Rows from block 2, named by matrix and row number. Rows with one number belong to one attention dimension. Each number is 50 + 10 x the weight over its row's rms, rounded and kept within 0 to 99. All counts start at 0. After the name is the row's rms in percent of the matrix's.
# v: attention value (model.blocks.2.attn.v.weight, 192x192), inputs 0-63
# proj: attention output (model.blocks.2.attn.proj.weight, 192x192, transposed), outputs 0-63
v.18 093:42 67 41 34 66 55 53 39 53 39 38 48 53 56 35 69 40 46 36 56 52 40 60 55 55 61 56 59 53 48 61 39 60 47 53 46 53 56 61 69 59 37 41 57 56 58 34 47 50 59 46 62 39 33 56 68 44 40 65 37 53 61 79 40
proj.18 093:39 59 56 37 57 53 36 49 40 37 55 54 44 45 45 50 38 36 57 56 43 58 53 42 58 61 49 36 21 55 40 51 34 53 58 52 34 39 53 57 37 53 74 55 55 55 51 50 39 34 61 72 63 58 44 31 50 65 43 65 37 60 53 44
v.19 108:36 45 46 51 36 50 60 50 44 46 61 43 43 60 59 56 39 32 73 47 47 53 59 30 55 51 49 59 61 42 56 53 61 39 47 36 62 66 68 62 40 40 60 39 50 50 51 37 54 45 51 51 58 37 44 61 68 35 55 65 68 66 44 49
proj.19 109:43 67 44 43 61 41 50 36 65 59 44 50 46 53 44 61 43 50 43 48 46 55 20 50 43 49 50 42 47 56 54 30 53 65 65 39 42 32 38 57 60 68 68 55 53 51 43 48 34 49 45 45 51 49 64 49 22 52 43 42 34 41 53 52
v.20 107:67 51 59 43 62 45 59 56 34 45 41 56 69 68 34 51 54 52 75 44 59 44 48 49 63 61 53 48 59 42 51 32 34 52 26 35 50 50 44 57 50 54 59 56 46 49 42 50 52 46 59 49 48 55 60 23 45 57 30 56 48 60 52 58
proj.20 099:49 47 40 53 57 55 24 45 76 51 51 54 55 47 41 45 45 57 19 58 45 47 60 54 51 31 41 43 53 53 40 52 60 40 71 47 49 57 48 36 52 55 59 61 57 54 48 52 57 57 44 57 48 33 58 59 33 41 45 54 68 27 55 60
v.21 108:52 45 53 59 44 29 58 57 56 47 54 59 45 49 50 54 55 32 34 64 57 49 51 38 54 54 62 33 41 39 49 47 59 37 46 46 48 49 50 44 65 41 38 58 53 47 47 54 39 55 49 37 72 48 49 42 62 70 70 64 51 48 47 60
proj.21 107:59 45 42 51 35 63 50 50 45 47 61 38 57 45 44 35 58 52 28 55 37 42 48 43 48 79 33 46 47 57 61 48 48 67 65 46 61 57 53 48 48 57 62 18 51 64 44 42 61 54 47 30 42 55 66 55 44 38 52 53 50 59 51 65
v.22 106:42 50 64 56 53 64 53 43 51 43 29 70 43 53 47 51 37 46 58 58 63 42 52 63 55 56 68 33 57 62 54 54 50 52 69 57 32 51 48 37 55 50 54 49 54 42 57 56 25 52 48 35 47 53 52 49 42 53 51 36 39 30 56 40
proj.22 113:69 40 54 55 53 47 40 65 47 42 62 46 61 57 45 46 50 53 34 58 62 51 38 37 53 68 52 43 31 35 48 62 66 49 52 60 54 55 49 56 55 52 37 48 65 49 40 40 56 51 37 61 60 34 66 51 66 32 64 50 45 54 63 42
v.23 092:50 51 44 49 45 63 54 50 64 42 41 59 41 53 58 56 62 49 34 33 56 54 56 45 47 55 45 54 50 50 41 59 38 59 50 46 58 55 47 47 54 33 40 57 53 50 50 52 41 59 15 38 47 48 53 45 46 47 45 66 43 60 46 48
proj.23 089:66 61 51 45 41 57 38 58 68 71 66 34 56 50 58 29 24 37 46 49 55 45 66 51 46 55 48 50 50 41 69 48 51 55 45 63 39 48 25 48 57 43 50 37 71 50 64 39 62 52 54 33 56 38 44 54 57 63 53 43 54 44 58 43
v.24 097:48 33 50 53 65 47 56 38 35 43 46 39 47 58 56 45 46 59 51 46 29 49 53 59 53 43 53 42 40 27 55 57 59 57 48 48 58 59 44 49 52 56 53 56 38 41 52 48 42 44 46 54 39 59 54 40 45 58 52 57 60 72 62 47
proj.24 104:49 38 45 44 57 40 48 53 54 41 61 42 58 71 53 43 38 49 56 43 61 59 64 47 54 53 60 59 45 58 41 47 42 55 49 47 46 29 44 54 59 40 53 36 65 44 64 63 34 39 55 68 51 54 40 49 62 56 50 49 64 29 60 67
v.25 097:49 41 42 52 51 60 52 49 25 51 42 44 33 55 58 51 35 48 54 53 27 65 38 59 50 51 62 44 55 49 61 52 64 48 32 56 46 39 42 67 35 63 52 58 52 58 58 44 68 65 49 57 41 54 54 40 51 59 36 41 57 33 52 51
proj.25 091:61 39 45 67 55 41 59 47 52 59 65 58 47 54 70 43 40 42 37 60 74 60 47 43 37 49 48 49 47 55 53 39 33 59 47 48 51 50 49 59 45 55 54 30 45 45 44 53 33 43 29 59 54 58 51 59 42 51 62 38 46 44 71 27
v.26 096:55 48 61 50 40 46 45 57 46 49 52 44 52 71 53 47 45 29 65 36 36 62 55 66 47 65 61 59 66 55 43 63 67 40 35 53 34 54 72 49 51 50 59 46 48 50 46 30 64 54 49 41 44 58 23 69 66 54 52 50 56 32 38 55
proj.26 096:48 47 56 51 48 47 57 42 34 53 33 67 52 39 52 52 54 62 38 64 60 40 59 27 41 62 47 32 43 49 39 42 33 69 64 49 47 48 67 63 56 48 57 36 37 38 37 44 59 53 31 39 43 41 38 45 31 43 61 35 55 65 45 37
v.27 098:50 38 51 32 57 54 29 61 62 52 34 66 42 46 74 56 59 31 65 38 47 62 65 59 50 54 41 68 66 43 55 52 56 56 32 51 49 42 58 49 52 56 52 57 30 54 52 49 45 48 53 63 59 57 39 38 57 44 47 64 44 51 65 46
proj.27 097:54 42 48 32 46 43 76 36 45 65 55 34 58 46 52 61 62 39 49 47 44 55 41 45 55 42 58 43 51 74 59 50 47 52 52 53 42 50 42 59 40 53 60 53 62 22 53 44 40 50 53 44 40 34 38 47 45 55 59 50 61 59 50 61
v.28 097:54 51 62 51 65 49 53 46 54 54 36 46 37 45 56 53 52 42 38 34 54 39 68 54 38 42 60 44 33 48 42 49 59 44 47 60 58 51 59 50 54 60 52 48 49 45 37 59 30 48 45 29 40 55 52 61 34 35 56 48 50 81 49 48
proj.28 097:50 53 63 35 34 33 56 58 42 50 45 41 51 62 51 36 48 55 50 63 70 59 46 38 53 54 55 50 49 55 55 50 37 45 61 46 55 36 50 47 69 65 51 39 54 44 71 38 69 53 32 62 58 52 29 54 73 57 55 60 48 53 57 63
v.29 101:51 50 47 25 57 54 49 51 50 57 67 44 51 58 34 51 43 49 32 37 52 75 51 29 58 39 50 35 50 46 49 64 26 52 51 45 54 39 50 55 61 52 50 56 48 41 46 65 43 34 54 60 71 56 53 70 42 50 33 47 48 59 49 52
proj.29 096:30 51 52 51 62 50 35 44 50 53 39 67 58 49 35 47 49 34 66 53 37 41 66 57 65 52 54 52 60 35 51 39 62 55 50 48 54 42 36 48 56 41 43 58 65 48 45 42 52 54 51 53 36 52 54 41 30 57 56 40 60 44 38 53
v.30 104:50 52 67 58 36 43 56 55 58 46 33 45 57 53 53 38 51 63 63 45 51 63 43 46 64 40 51 54 41 50 63 48 38 28 51 46 52 46 51 50 49 36 70 52 63 45 64 39 62 47 74 52 51 54 62 56 50 52 40 54 40 51 38 37
proj.30 108:41 51 30 53 51 50 36 43 35 48 47 49 40 57 59 58 54 39 52 53 45 38 75 43 67 47 39 43 54 45 32 36 47 59 38 61 53 52 63 54 48 49 56 43 43 58 37 65 52 60 53 65 62 50 45 45 50 49 62 61 65 69 51 34
v.31 096:45 55 69 62 53 59 65 60 52 42 76 68 71 39 48 29 67 53 42 55 49 59 45 41 41 48 46 62 43 51 48 54 38 43 49 49 48 47 45 54 55 50 37 49 37 33 70 43 61 31 68 41 48 53 58 68 48 44 61 49 49 48 58 51
proj.31 110:58 36 52 47 51 24 21 51 48 55 42 57 52 45 51 48 43 36 52 61 38 57 47 56 61 47 50 55 54 41 47 55 66 42 71 46 27 45 52 52 53 49 53 45 58 60 51 50 44 57 59 61 55 61 43 61 47 55 42 53 53 41 50 32
v.32 106:58 59 36 43 52 42 50 52 57 45 39 55 55 60 54 47 43 60 51 49 55 48 57 49 30 57 52 23 55 66 47 40 43 44 50 44 57 49 64 30 64 57 53 53 56 39 60 58 65 50 55 46 49 70 57 47 44 57 30 60 52 52 63 46
proj.32 105:63 39 49 43 46 55 44 57 57 47 47 36 43 44 40 49 66 54 31 50 48 37 52 40 56 37 56 69 59 43 56 34 53 57 53 41 50 46 60 34 58 56 52 32 59 55 68 55 42 53 48 51 52 56 51 46 47 42 60 42 57 53 41 50
v.33 092:60 49 65 62 39 49 45 50 39 55 51 42 51 57 46 57 57 44 37 72 32 63 31 50 39 44 51 64 65 34 48 57 54 42 60 66 58 52 69 31 44 51 41 44 35 33 48 40 52 59 54 46 56 50 48 63 54 53 57 25 53 56 66 51
proj.33 093:39 51 48 30 54 51 53 43 52 46 45 56 52 47 45 42 59 48 63 21 53 47 45 48 61 65 66 60 44 70 43 56 65 57 48 66 64 57 37 62 57 71 49 43 44 46 46 56 60 71 46 44 54 35 61 58 42 33 52 43 38 46 40 52
v.34 105:60 50 40 51 46 41 41 65 55 59 42 45 50 45 70 62 48 58 40 45 53 56 56 66 36 55 64 57 46 45 50 49 27 41 56 68 58 43 31 46 44 63 49 56 54 51 52 69 57 50 43 55 62 55 29 66 36 49 51 50 49 36 55 60
proj.34 108:29 40 58 36 44 61 59 33 41 61 57 56 57 42 62 51 65 47 50 45 55 45 52 53 43 48 58 51 63 60 37 54 66 49 58 63 60 60 68 37 57 65 48 24 44 38 37 44 46 52 34 54 46 46 51 45 55 40 45 43 80 45 36 39
v.35 097:64 52 58 59 46 48 43 59 39 59 34 46 55 71 35 66 51 49 55 35 57 44 65 61 48 41 62 49 54 45 48 43 74 33 56 49 47 54 55 63 54 62 42 41 60 50 69 47 28 34 59 54 51 53 35 58 51 34 44 20 54 52 46 53
proj.35 098:37 60 55 55 54 54 58 36 43 46 56 38 48 40 54 41 47 42 47 71 46 60 52 42 47 59 37 74 67 48 48 40 34 61 49 59 48 49 42 47 64 57 69 51 33 40 53 36 63 58 42 61 53 46 40 50 26 68 52 38 45 58 59 37
v.36 096:41 52 34 48 63 45 53 48 39 49 50 51 44 56 42 50 53 73 56 69 42 62 43 38 39 64 72 46 74 21 51 42 63 39 66 47 54 60 44 45 54 58 54 46 39 41 65 44 44 44 49 50 50 56 46 40 40 53 47 47 70 62 53 53
proj.36 097:68 49 49 44 40 73 37 46 70 40 40 44 63 55 36 41 52 47 50 50 50 50 51 51 54 51 42 53 41 44 34 58 50 55 62 59 42 40 46 63 57 48 66 48 49 41 40 68 48 66 63 54 43 49 63 51 44 30 55 64 54 41 46 60
v.37 110:39 27 38 57 48 59 65 47 60 65 55 53 57 36 52 52 56 55 62 44 51 36 37 60 46 54 42 57 49 54 43 38 48 46 54 47 58 61 41 33 49 36 61 67 42 50 48 34 44 61 45 50 37 54 38 39 43 53 58 50 45 43 33 62
proj.37 103:57 58 56 61 49 66 40 67 43 55 52 63 60 47 33 56 46 55 47 61 69 44 44 52 41 44 47 36 42 49 52 60 67 63 60 26 45 65 71 61 57 49 57 62 17 58 44 67 44 47 48 56 56 30 51 51 61 41 48 56 45 27 54 60
v.38 105:54 44 51 52 60 33 47 56 47 43 66 48 51 43 52 49 53 69 62 52 56 48 46 48 47 42 49 54 65 49 60 65 45 45 52 52 41 45 51 48 54 43 52 23 58 44 47 35 35 38 45 50 76 67 64 47 55 61 36 57 58 69 47 39
proj.38 102:45 55 35 39 57 53 39 34 67 71 48 41 45 36 38 49 40 53 64 46 58 44 54 47 45 46 37 40 67 44 61 39 50 63 44 51 57 52 46 58 58 53 50 46 52 56 49 56 58 51 57 52 42 40 54 53 50 38 48 46 58 29 48 58
v.39 098:55 59 54 34 56 61 41 59 46 47 49 60 57 59 50 39 43 51 45 46 66 64 51 63 37 51 52 50 55 49 34 71 56 45 52 47 29 36 49 53 60 46 44 51 50 60 50 37 44 39 56 53 47 74 44 36 49 35 49 39 69 47 43 36
proj.39 104:47 63 36 58 46 43 50 53 39 55 42 37 60 45 37 40 55 53 46 53 33 52 54 52 51 62 38 41 67 52 56 46 52 62 52 49 49 66 60 63 47 68 41 50 45 34 49 36 77 58 51 32 60 51 41 50 53 60 49 45 52 41 47 38
v.40 108:72 60 39 46 50 53 48 64 46 71 53 44 72 53 53 48 47 47 44 28 45 50 52 32 32 56 45 53 47 46 71 60 45 44 35 46 57 51 45 57 44 56 23 46 39 55 38 51 48 54 54 41 53 69 46 39 53 53 48 44 53 51 44 51
proj.40 108:58 40 61 58 50 57 50 56 37 59 39 40 38 69 43 40 54 50 46 72 36 69 49 59 43 57 51 53 88 43 53 36 53 62 63 55 50 67 48 48 51 55 59 39 62 43 52 56 48 46 65 53 59 41 42 60 39 45 49 43 67 40 55 46
v.41 105:52 47 32 52 46 60 49 52 52 68 55 50 46 56 50 39 52 65 47 37 77 47 47 55 44 53 44 58 56 53 65 46 63 43 58 55 51 45 55 54 46 48 51 48 48 65 37 36 44 47 58 67 40 54 53 60 44 62 40 55 41 58 47 49
proj.41 106:47 71 38 35 64 50 63 46 69 64 56 53 39 54 28 46 61 47 62 44 45 25 45 55 60 29 49 32 42 36 40 55 48 35 34 56 70 43 49 62 57 63 54 46 42 46 63 50 60 50 33 48 54 61 51 40 49 40 50 52 41 53 59 61
v.42 116:47 45 49 52 43 56 36 47 33 54 42 46 42 50 54 38 51 52 57 57 56 36 47 74 58 62 68 48 47 57 56 51 52 54 40 52 57 53 48 41 34 54 42 52 61 61 40 50 49 34 59 46 44 48 57 63 46 59 40 28 46 41 48 62
proj.42 111:49 54 49 52 55 27 53 48 47 27 46 61 33 47 53 34 61 47 48 42 48 43 45 47 48 41 27 60 60 55 38 46 51 34 49 60 50 40 46 54 59 64 54 47 34 37 58 66 48 71 35 51 55 65 51 47 56 34 48 47 32 62 54 41