From a checkpoint of a small multi-label image tagger: trained on telescope images of galaxies (Galaxy Zoo DECaLS), 58.0 epochs.
Rows from block 2 of a small multi-label image tagger, named by matrix and row number. Rows with one number within an expert belong to one neuron, the router's apart. Each number is 500 + 25 x the weight over its row's rms, rounded and kept within 0 to 999. All counts start at 0. Numbers have three digits each.
Before each expert's rows are labels from the 100 images, of 14848, where the router gives the expert most weight on average: "place" is the part of the image that holds the peak. Only what is clearly more common there than usual is listed. The data: telescope images of galaxies (Galaxy Zoo DECaLS). In brackets: how many of the 100.
# router: router (model.blocks.2.mlp.router.weight, 4x192, trained with AdamW), inputs 0-191
# up: expert up (model.blocks.2.mlp.up, 4x192x192), inputs 0-191
# down: expert down (model.blocks.2.mlp.down, 4x192x192, transposed), outputs 0-191

# expert 2
place: centre (62)
router.2:505489516494496448514467525484507475473546522481522525485514487487468509517442548483490472531465485489516517493484521513490516483504479505510522489503517458480501521494513510490529497508521519496469505556471460486498516505505498506523466435501520526520507490448483483514531473507512531501497497518483524534463496479506471482476529459465435453492505488501509499520532486502483519485563487532522495476531480441518487499475459544531476497531493463538536461503525519539484507535519466501491518497459535534479497483487477505484521446493501509521481470520488531507486544524459522453
up.14:443475526472472480514464465510513520508505520498512530508515476477517520529495518519581468477472520514532483559508506514481466521489473467487532516497476536468522521454481535492480512482494470509527494467493472493461499516461501475478491505479526515496507558491484473494481532519517505460462530485487468517495541542507466472512536523501530482509535510502515490536518521500471494494499519538468501447523464495490501494521522525497480476436451499496477506472492497477509490517493507519499499532507501489434493518546540537548533483554481504529515478505492485505473487518482476500
down.14:490436495515522507524480482478490482506489520519443496489504495490544474464497510519528471451531516489500473484558476499518546514511532514537508509500487522523459462490473485497493506491488492496507502525493510481496487523489496511557479487504456521507489461492499472523471476549475522514464452484490502518547453461462473471488520524516532506476499485486553516521510521479488529495503480501511483531509545525494443445487515476526524502474493491504544535535472468478481486499520522500515510461529474473519540561469528493524527484498527520492536515457529498512496460511508534504
up.15:511475469464509515483482513507522511495491500525482530532542471528521444470453502468506494497494497493459520507534485500518519524498514461491485503456506521502470509515489499546507531512491499467480538526493495490486527538516504513472512510459494515502478502456467517496489429493510531472477524491534550518477464489466497504476540529482495511490502501467496515523505508537483504503532554512503509493498473487526485470493531481528524462547498514472585509504520476504463496520484478508485477520541456470501518458539501552485539489511500488524509475532489474495551512456445472501
down.15:483531515513501507528485485496504508503522475443486530497499448500521493501510484461539511517503485502504524544516485526491504446480458520491503499522490475524517517510499447494520459477495522470491474508507507486478501494501503545532498459524532542508490517498503492464507525471522465515479537460482525498497506461505494550478494497499426502499481429583499472497498494519511497483491491499506494527508511533516484494483499471538432525495476533561533564489528494466517502518495527473493508519468488485502518496475515511522492522482518489551484472519522492536482496452555491485
up.16:444490483479478472530481542491474519492460495547508522509511538465538491523529493525476512511531459509482517554505488501503486536453541512499516500555502482507471507465539514465516485537525459464511519517447519483525514492510484510536531474499504494475545507531499504524496515457502472511470532486487476463440516522479483507512488518477527468498522494506534503504491481553460478539491472521519524469539533544531513491497464516516503521505471497482509509484485490493450494455460509509518490556510527474483448514496495485485496514500506478480513453501468524489519487510482509535
down.16:505512500484493476486474480494469543515499516456529528512496541458513523473479485467542520496509512498512475504538457568515508494475498544517480489497476485497523486522496525509535502496488475484507518503463460501540496526473524476508540510511537517518518519469453485485506466499531515505495462437518528507471520439432502517527483470465497531518517451521490503531485538438512512511500541488502537515530510504513465473490501504512510515503504474486517554472516483493520530496508538459498548471497484477488523515515508452486474540466482492459475486496488496538483507501524523528
up.17:517516517540482506472475509525504502500466533513559457543497508535530498478470463541477560518488465491518501515521490502525473505521468499475476514511434494493515502519488455469499464486513494508474497463488488510456463486458474526483511472485478529483485481520518568517518559522505534482515489544473559529498515515455489497511443514528482507539542509464487529499475522474486466510488457495457493507497469494473493530545531493510509499513516518503487521495470502498472521549508506514467475501463484503497515498504533534500474493501487506467487524514466489468507514491501542530
down.17:489478473471527533549507449534509514508525522523469519503539493471490500508474491531459495477519528457526459514494531492489476529478451481517499491511514517506471478457506509524489529474489472504491507481511547442547496504536488487480477545517504525483480490488524452528505492480463510487494513504531488466531519487526478479481549502532491459519488478509528483511578447514494506469527482491490544498506522485500541470495503482506503493517482429488490520516528469515478511504528515513490461555506480543498462469476476494475455494493517521522514505541484517491480543504507480494
up.18:495490538509527471494487551451502479477522542488512548491511515517466507495468477475525485491484500562521501500489465523520485494505531506469499445469502542521500498488537521501467486558517474460469556493492476465475523525504502486538480514467575486485457477510491509501491518531543493495494466523508517537493488531457504466510479482488546526512541473516517514510511495518470485532455493514510484520458484528451504518506487478524470494516508492532466507497497491465457473508505480501531482551510527519459458527555519508477474498473499506477524519474526491504503507509494484496
down.18:533524523501502505524463464540478512463464524488511514488466504487507504534499483496514484490512488494519502496446502510538475524534493495524509489524537454415477523523499533548474533479536521489529493467511486503509516523501536486541433534467478491500491496493462522538489480516486481460494545516461484472477508495480521488499521481521470505514452500468494518507456519468499482501484525544500521456529503493499520477446490496573513482495535502512466479518455526474475501458536522510502484492518506540487469500501504525488504493489469512540500515545538510467526496514483506509

# expert 3
place: top left (43)
router.3:493499507497472532507498488478528515475462540495496470487511486495491463547479496528518540517488526515506501482487500451516484487527511503521468524431481533528520514496496496530480541433519506512489502521457443484494478481540536528482528515522540495508530480498505473524520496498512540545517488520481470524489515492492511469479518483482485531514484487514506471504492462497510486460504486512506539522506476470509478494510441568478488532485521524451499484490483475512535516482514496498544511523477547513502587496506493520504512510529491471549460538478492478502496495499559470504
up.14:489486512457505514494453533514484506505491567520516469462482518471546500515462500505526550506534489498492448493546494538496474534507509531494462504520475516521534467516470466512516505530536495522474524504468531506534493468488515514505505478501513481506445503459510516470471513476527545513566483531518512443462490488491533519441539506526510492481518507527504499502459494534475515528459504480544516490453536474462480517532500484480502489489483459500526490501527503479491486475526496523519489512467476467501485522482515516472501509496502454513462491480503480515502511520528448525
down.14:488494491525546522505537492513487490480506500493491494489514501465489492535560491489521509479525496460480532488505503513478516493514488544511461511489531537480506508498545518470492486466504540512478499460526511479476506530494468510502527540541472531475448444507523513500466514519520521501473517509414481503491516542488522436466535471469495537487502551513502494513504481504479511523497469498456533483513546459511501560461478506457492519517501471514480508496520487529526506510482477492486517480474516517429490526511496535510489496510537486458502493461472481542527502476524490502
up.15:522527513488535449502519503483529524515501479502520463500527517464441499497494481443530504505475531495538530498487500534525489445501530485552487514490488496527491480514498486485507430505501519492486499467524508476458511501490556473497505539506498495498438504523520503516468517478514464502471503504506504484474464503474519515483489537498485501458517520510497470533490484493495502536459506530523441469479505469516500503468544452486505500522450525502487448492518497496502521537538493497490529516518487476551485524501479528519475544438460528505545509499475519537517519523494482533
down.15:509485478503509510490513469478459472509494495505475534534526518523490514485487518511480539489481483539537514525517497511433489479503481482471457488479551510493482545525487519500501496496456522475511469483495534485524494527481505486509451474563522483486492508534496504475464516503495571538510555514487459482536510503523470499455506475506470491528495517459492502565508462494481544503489545494505488461492524471540490481485516507492453538529515456510493524515493502495493510490476510523509541466477516469471508540524515514527515495520533480504523520518477470488510464496510550445
up.16:512484548509544501483525514503502499487500498514525510507517488483522527556513495466512475523519526519494544519475486534489461503515484522475499514524470450474469500502506531504497521481510490523540506531483461473542450477520477501509541489543489499458511501521484497489521519506500457521523521483554461479545523467532487477507463459500474528537449483511541514512475487467529460479480447450551539456482491493555518517458531504482478506489490463490480471504503514556518503488487488500472471513501482506485515498470497510493462511505480506499473509509492478516525481499435489531
down.16:477487490504474490520494505490468490458502516445522509522501490473492488496525544503481463503466466477509479520502515475483516485484531477493521538470480532516468468521463504539489494471503477518477523478485531545496521530498491522501512512507524503507499531508479490492511506504453521467495504465486497501523506519502459509513502508513498508458519479484497478476476548506512501489547534456470479515485474519450475511561445515509476507529443515524517482512530502441505487543503497492519493436540456498531542484522521483481526493538516512552459538515510579516483494512527532510
up.17:470485496482495496481514435448497477477515492476488536508522515520515479506501502538517479491515491504522524494521537520473493524538495476523495464486483464524500544496531509473414499472508493531500530537471457497510486484489503499479532499520479550474453550513521494503509542482490502464499530453466466490467525529529527501505455474516503510506547483455529496521483538518503465533505519530513532504477526540522503511513446467523529515516514457525524513520481465522534497490486503525512490479530501496450490509490483486460485496509490482548523483525509460483473509516520465519
down.17:554494478485471483527534461505553484530535510533554520541483508504441480499475514511521526515511462482531484478524519454510480498506485532541552478509442479460528459499496489525508502562473499527496523431537538521468498509492554452477486520473506525502504534486492458481495492537517483526510497489451499491506476528493496497489531516493509492487509452478473528509548529469500494465518499554500473507492476525488488471498507536495502495486511494491461495528480501512494500489477475476477449532507498498497534536507488478478495540512486485514502508516489498488527522510478499470
up.18:502511485469502487518529523519489491518531496482503537492548510502463484481461528462502503511510475506527516502497479487489471506517511498459543486492441482482460512504503482470521533497506513478495499548488523485490505473443486522459523459545449485521476526518499504540528511518473484534512517499435458519508548505535467448499517516499491522496544501520517535502516508493524517475465525496503520469472520526495498519493461477540471504537586468510493454469497555511483494497518441494492494502461471512553510500503496497516540486507516506465474489501504504481508516536475502489
down.18:513472498499497520465466505492550455501454469536485532485491516543468481471483486539526522500517448529515504499524491476512506494487469505499511565475468510465448494489489486471493532485498500472504528541512498478516503520431517518464456490540485517505497510487507497497512515512486547497495506475489456456480483467478471555499500535463480553532465537504505481488507530477517473472501513541517501489506516525516491501528512511485589507526495507495486494517460512523492506499483511474533467510494504490536525540524537520471539483497521484523496510466494509483470449504527503480

# expert 0
place: centre (51)
router.0:452519503542530520511487516495486588486520466467476479479466473473498488481522479540505531487500515466491461543497456505525507507483503473515539525502523522477503473450497505492448515538517487538499503478487559511505510499473553522494467535490515497515535483511479524510468505480533505522493513541540516524507475485492546500527493480499475441483480522492455485500510502469491494554492468517479509524477518496528473494519483476489486518495492453493464549516528468465521505487533542497512512514484494500443529472504500499513484492518484499478491511469501511493471488431520504468
up.14:542492525486464467516501469482500484435496493505502533506497532504497505500519519440492485494510497485488503513557502475534520492497472477544509490495471467488514537566526504493511450490551496503489498491513464514503483508509547530548496481528482476506551484527482483449546461482537511463527498538508509482559504494485506518445504518518472533502501530478531508493524501496470517496504508514489496493480490501466519504472462528509480551472471514493488488492483483495477445469482485518486519426482510468483458511518495494500496527530494472522549500488523527496542494475515473537
down.14:512505482532494469487539528455488488516479489489494535475523523478470492529492510495521482520487511495510470510461513493494478515516507539533515490484442521496503463476502515475515485500486481495527525501501495501545505534521525452488508471475509506459520454460442505496491539520480480496523498537515477501487459493516505491485489518548488549524516477507491499472484497487484517478527495481513523490479553545526532497483547468506521494509461500490538540466454473450479513511500451483514533552504528469499478537465503567520506502490448510509504526528499494448469551543494508484
up.15:474482529442538449491505464511521542480458498522496479501498497534519501515505510462532503483517511492474503491469527498512508541532491535494492509488495522453442542443474514525497485494493541499506475492514473519484485530478482504494520554474498476498517460496489468585475501485475497468492504504528471508503499497471528463523528468446501487484506524499548499545523539519497478514524499570513494522507483497519430454532494522546503485505508478492458484492470463511509518488509475506477542476494491518493498500525498497513520510501516489516524534531501506488460476516487545486
down.15:539447505527475478508475500486497525508493505515506519513508474496491500525517480517508542475502526497523507486535503470505535500462498437479500491536527461504517509457519536445446497496557461515484499530511487534458497486472525522498487489477497525454535506512539454485539512496502461506540495482505477504548466504487466517490519467470508502509495503453484539505518456473512450453486479470492517515519487521492512498509520501504475491498533518533510488473526506494498520499489555501539508484527505473479499481505510499552563498422483529529503498482516522496524508510440510506
up.16:513506482541515445483483494501491480503510481520490494488549488481473548468499510495503447477479518482488523499475466517507486544498487536491462529517500493528517491461479482562453470500456497513508490504495505521528494505462511485480489559477483497514499451505485484501486486495555547478507499448495457532494503545469519495514516449477531495469514493482485483531496470488511518518487509496483492530515494506516484515506539487523482513522559513518473469539496492460516520509555503513515488469460530527517563512470463487539504518507480551518523517497501473532516521501468520441
down.16:487491478504518477505483488544525515487484516512493515488507511444510505490525513521494481467512551485521487493505446485466511469503524534520541526487499506514498507514516499458487477509500532505511511548492471469445509505543466486505448490534484502528495502505508480505520448478490550535519505505485509475525496470461462479440507467480520507492493544549485490518519498464489503535518526529501493457489469492504508489503509502501563492514458512526504499481484577512471498469447510481481520499525516490492481502535477526501542513508498446521438500540506510484490537542462533473
up.17:483502514503479521479499529488477485497483512460504506549540505492521489482539479508518543505500492505511500490486535523484477522553467497493492494455455484530498497564532519480528493478508482517471467454510523491470482464471494501494506505548454464539490494506489499502560510495468476542434501451510452532506498492508487478488514475493416540546534535535473534494522474509528501483483467503504493496520513488516494499530477513523555542531475522495470524462511524474517502515493520474481485508517471490482525499504520513448472483491529516517485514496501520504486457505535484484
down.17:519513511474477527508550497499468461524573494475453510479514503521507476498463512498447511479510474472476520508515501487491478460466500488498526448463486535507497484480509489484491498481487520497496508505532480533508491499505451443502499509507476522510466508535516476496483494497495504497579496499524486512490511555485481458497517493531521488461513535470479437522455512488534483466500499494527470564537489522511497549507502502507451531481513477545544474501546490549476464509517510499516511480496530477539541485537514497501489528533509512482522509487487497486503529509482497542
up.18:504502474497481467486487527514480524462499490477504461460533517538512494438491514493451489480542481512488498513515518455472456547532489477525500555519538515529542532536546500479481480497518498481493455509530550486482515511484517530490469572504513516497516540469512452446508502507463517508542456468507509485519488491472489510483491509498511516518478508498485499550481472475502478543518514483474507525469524513511494480500549512511470511487477457489504488479487527535488462513477530492510494488508498524489434505505480510484464498489511537538538459496501478517501501494501529547
down.18:497500471517478480495501532455507484500466522495511469557469511502507559459524519443533547512469516507516486474521488503505515518524447524463490506515502506516512506494462470504517496480479516488479516493545501508532504482467505442526494492501479468517475506493506503505522483469501479490479488441488443500477469495493515486512544500511480487475559487509511497517493528444479513444491508501540526516512471511532493532535508532495495502474502487474496511512534499515548521527522477519524475469414529492498500510513512454519491492553519520491501531507484488468520506521557543515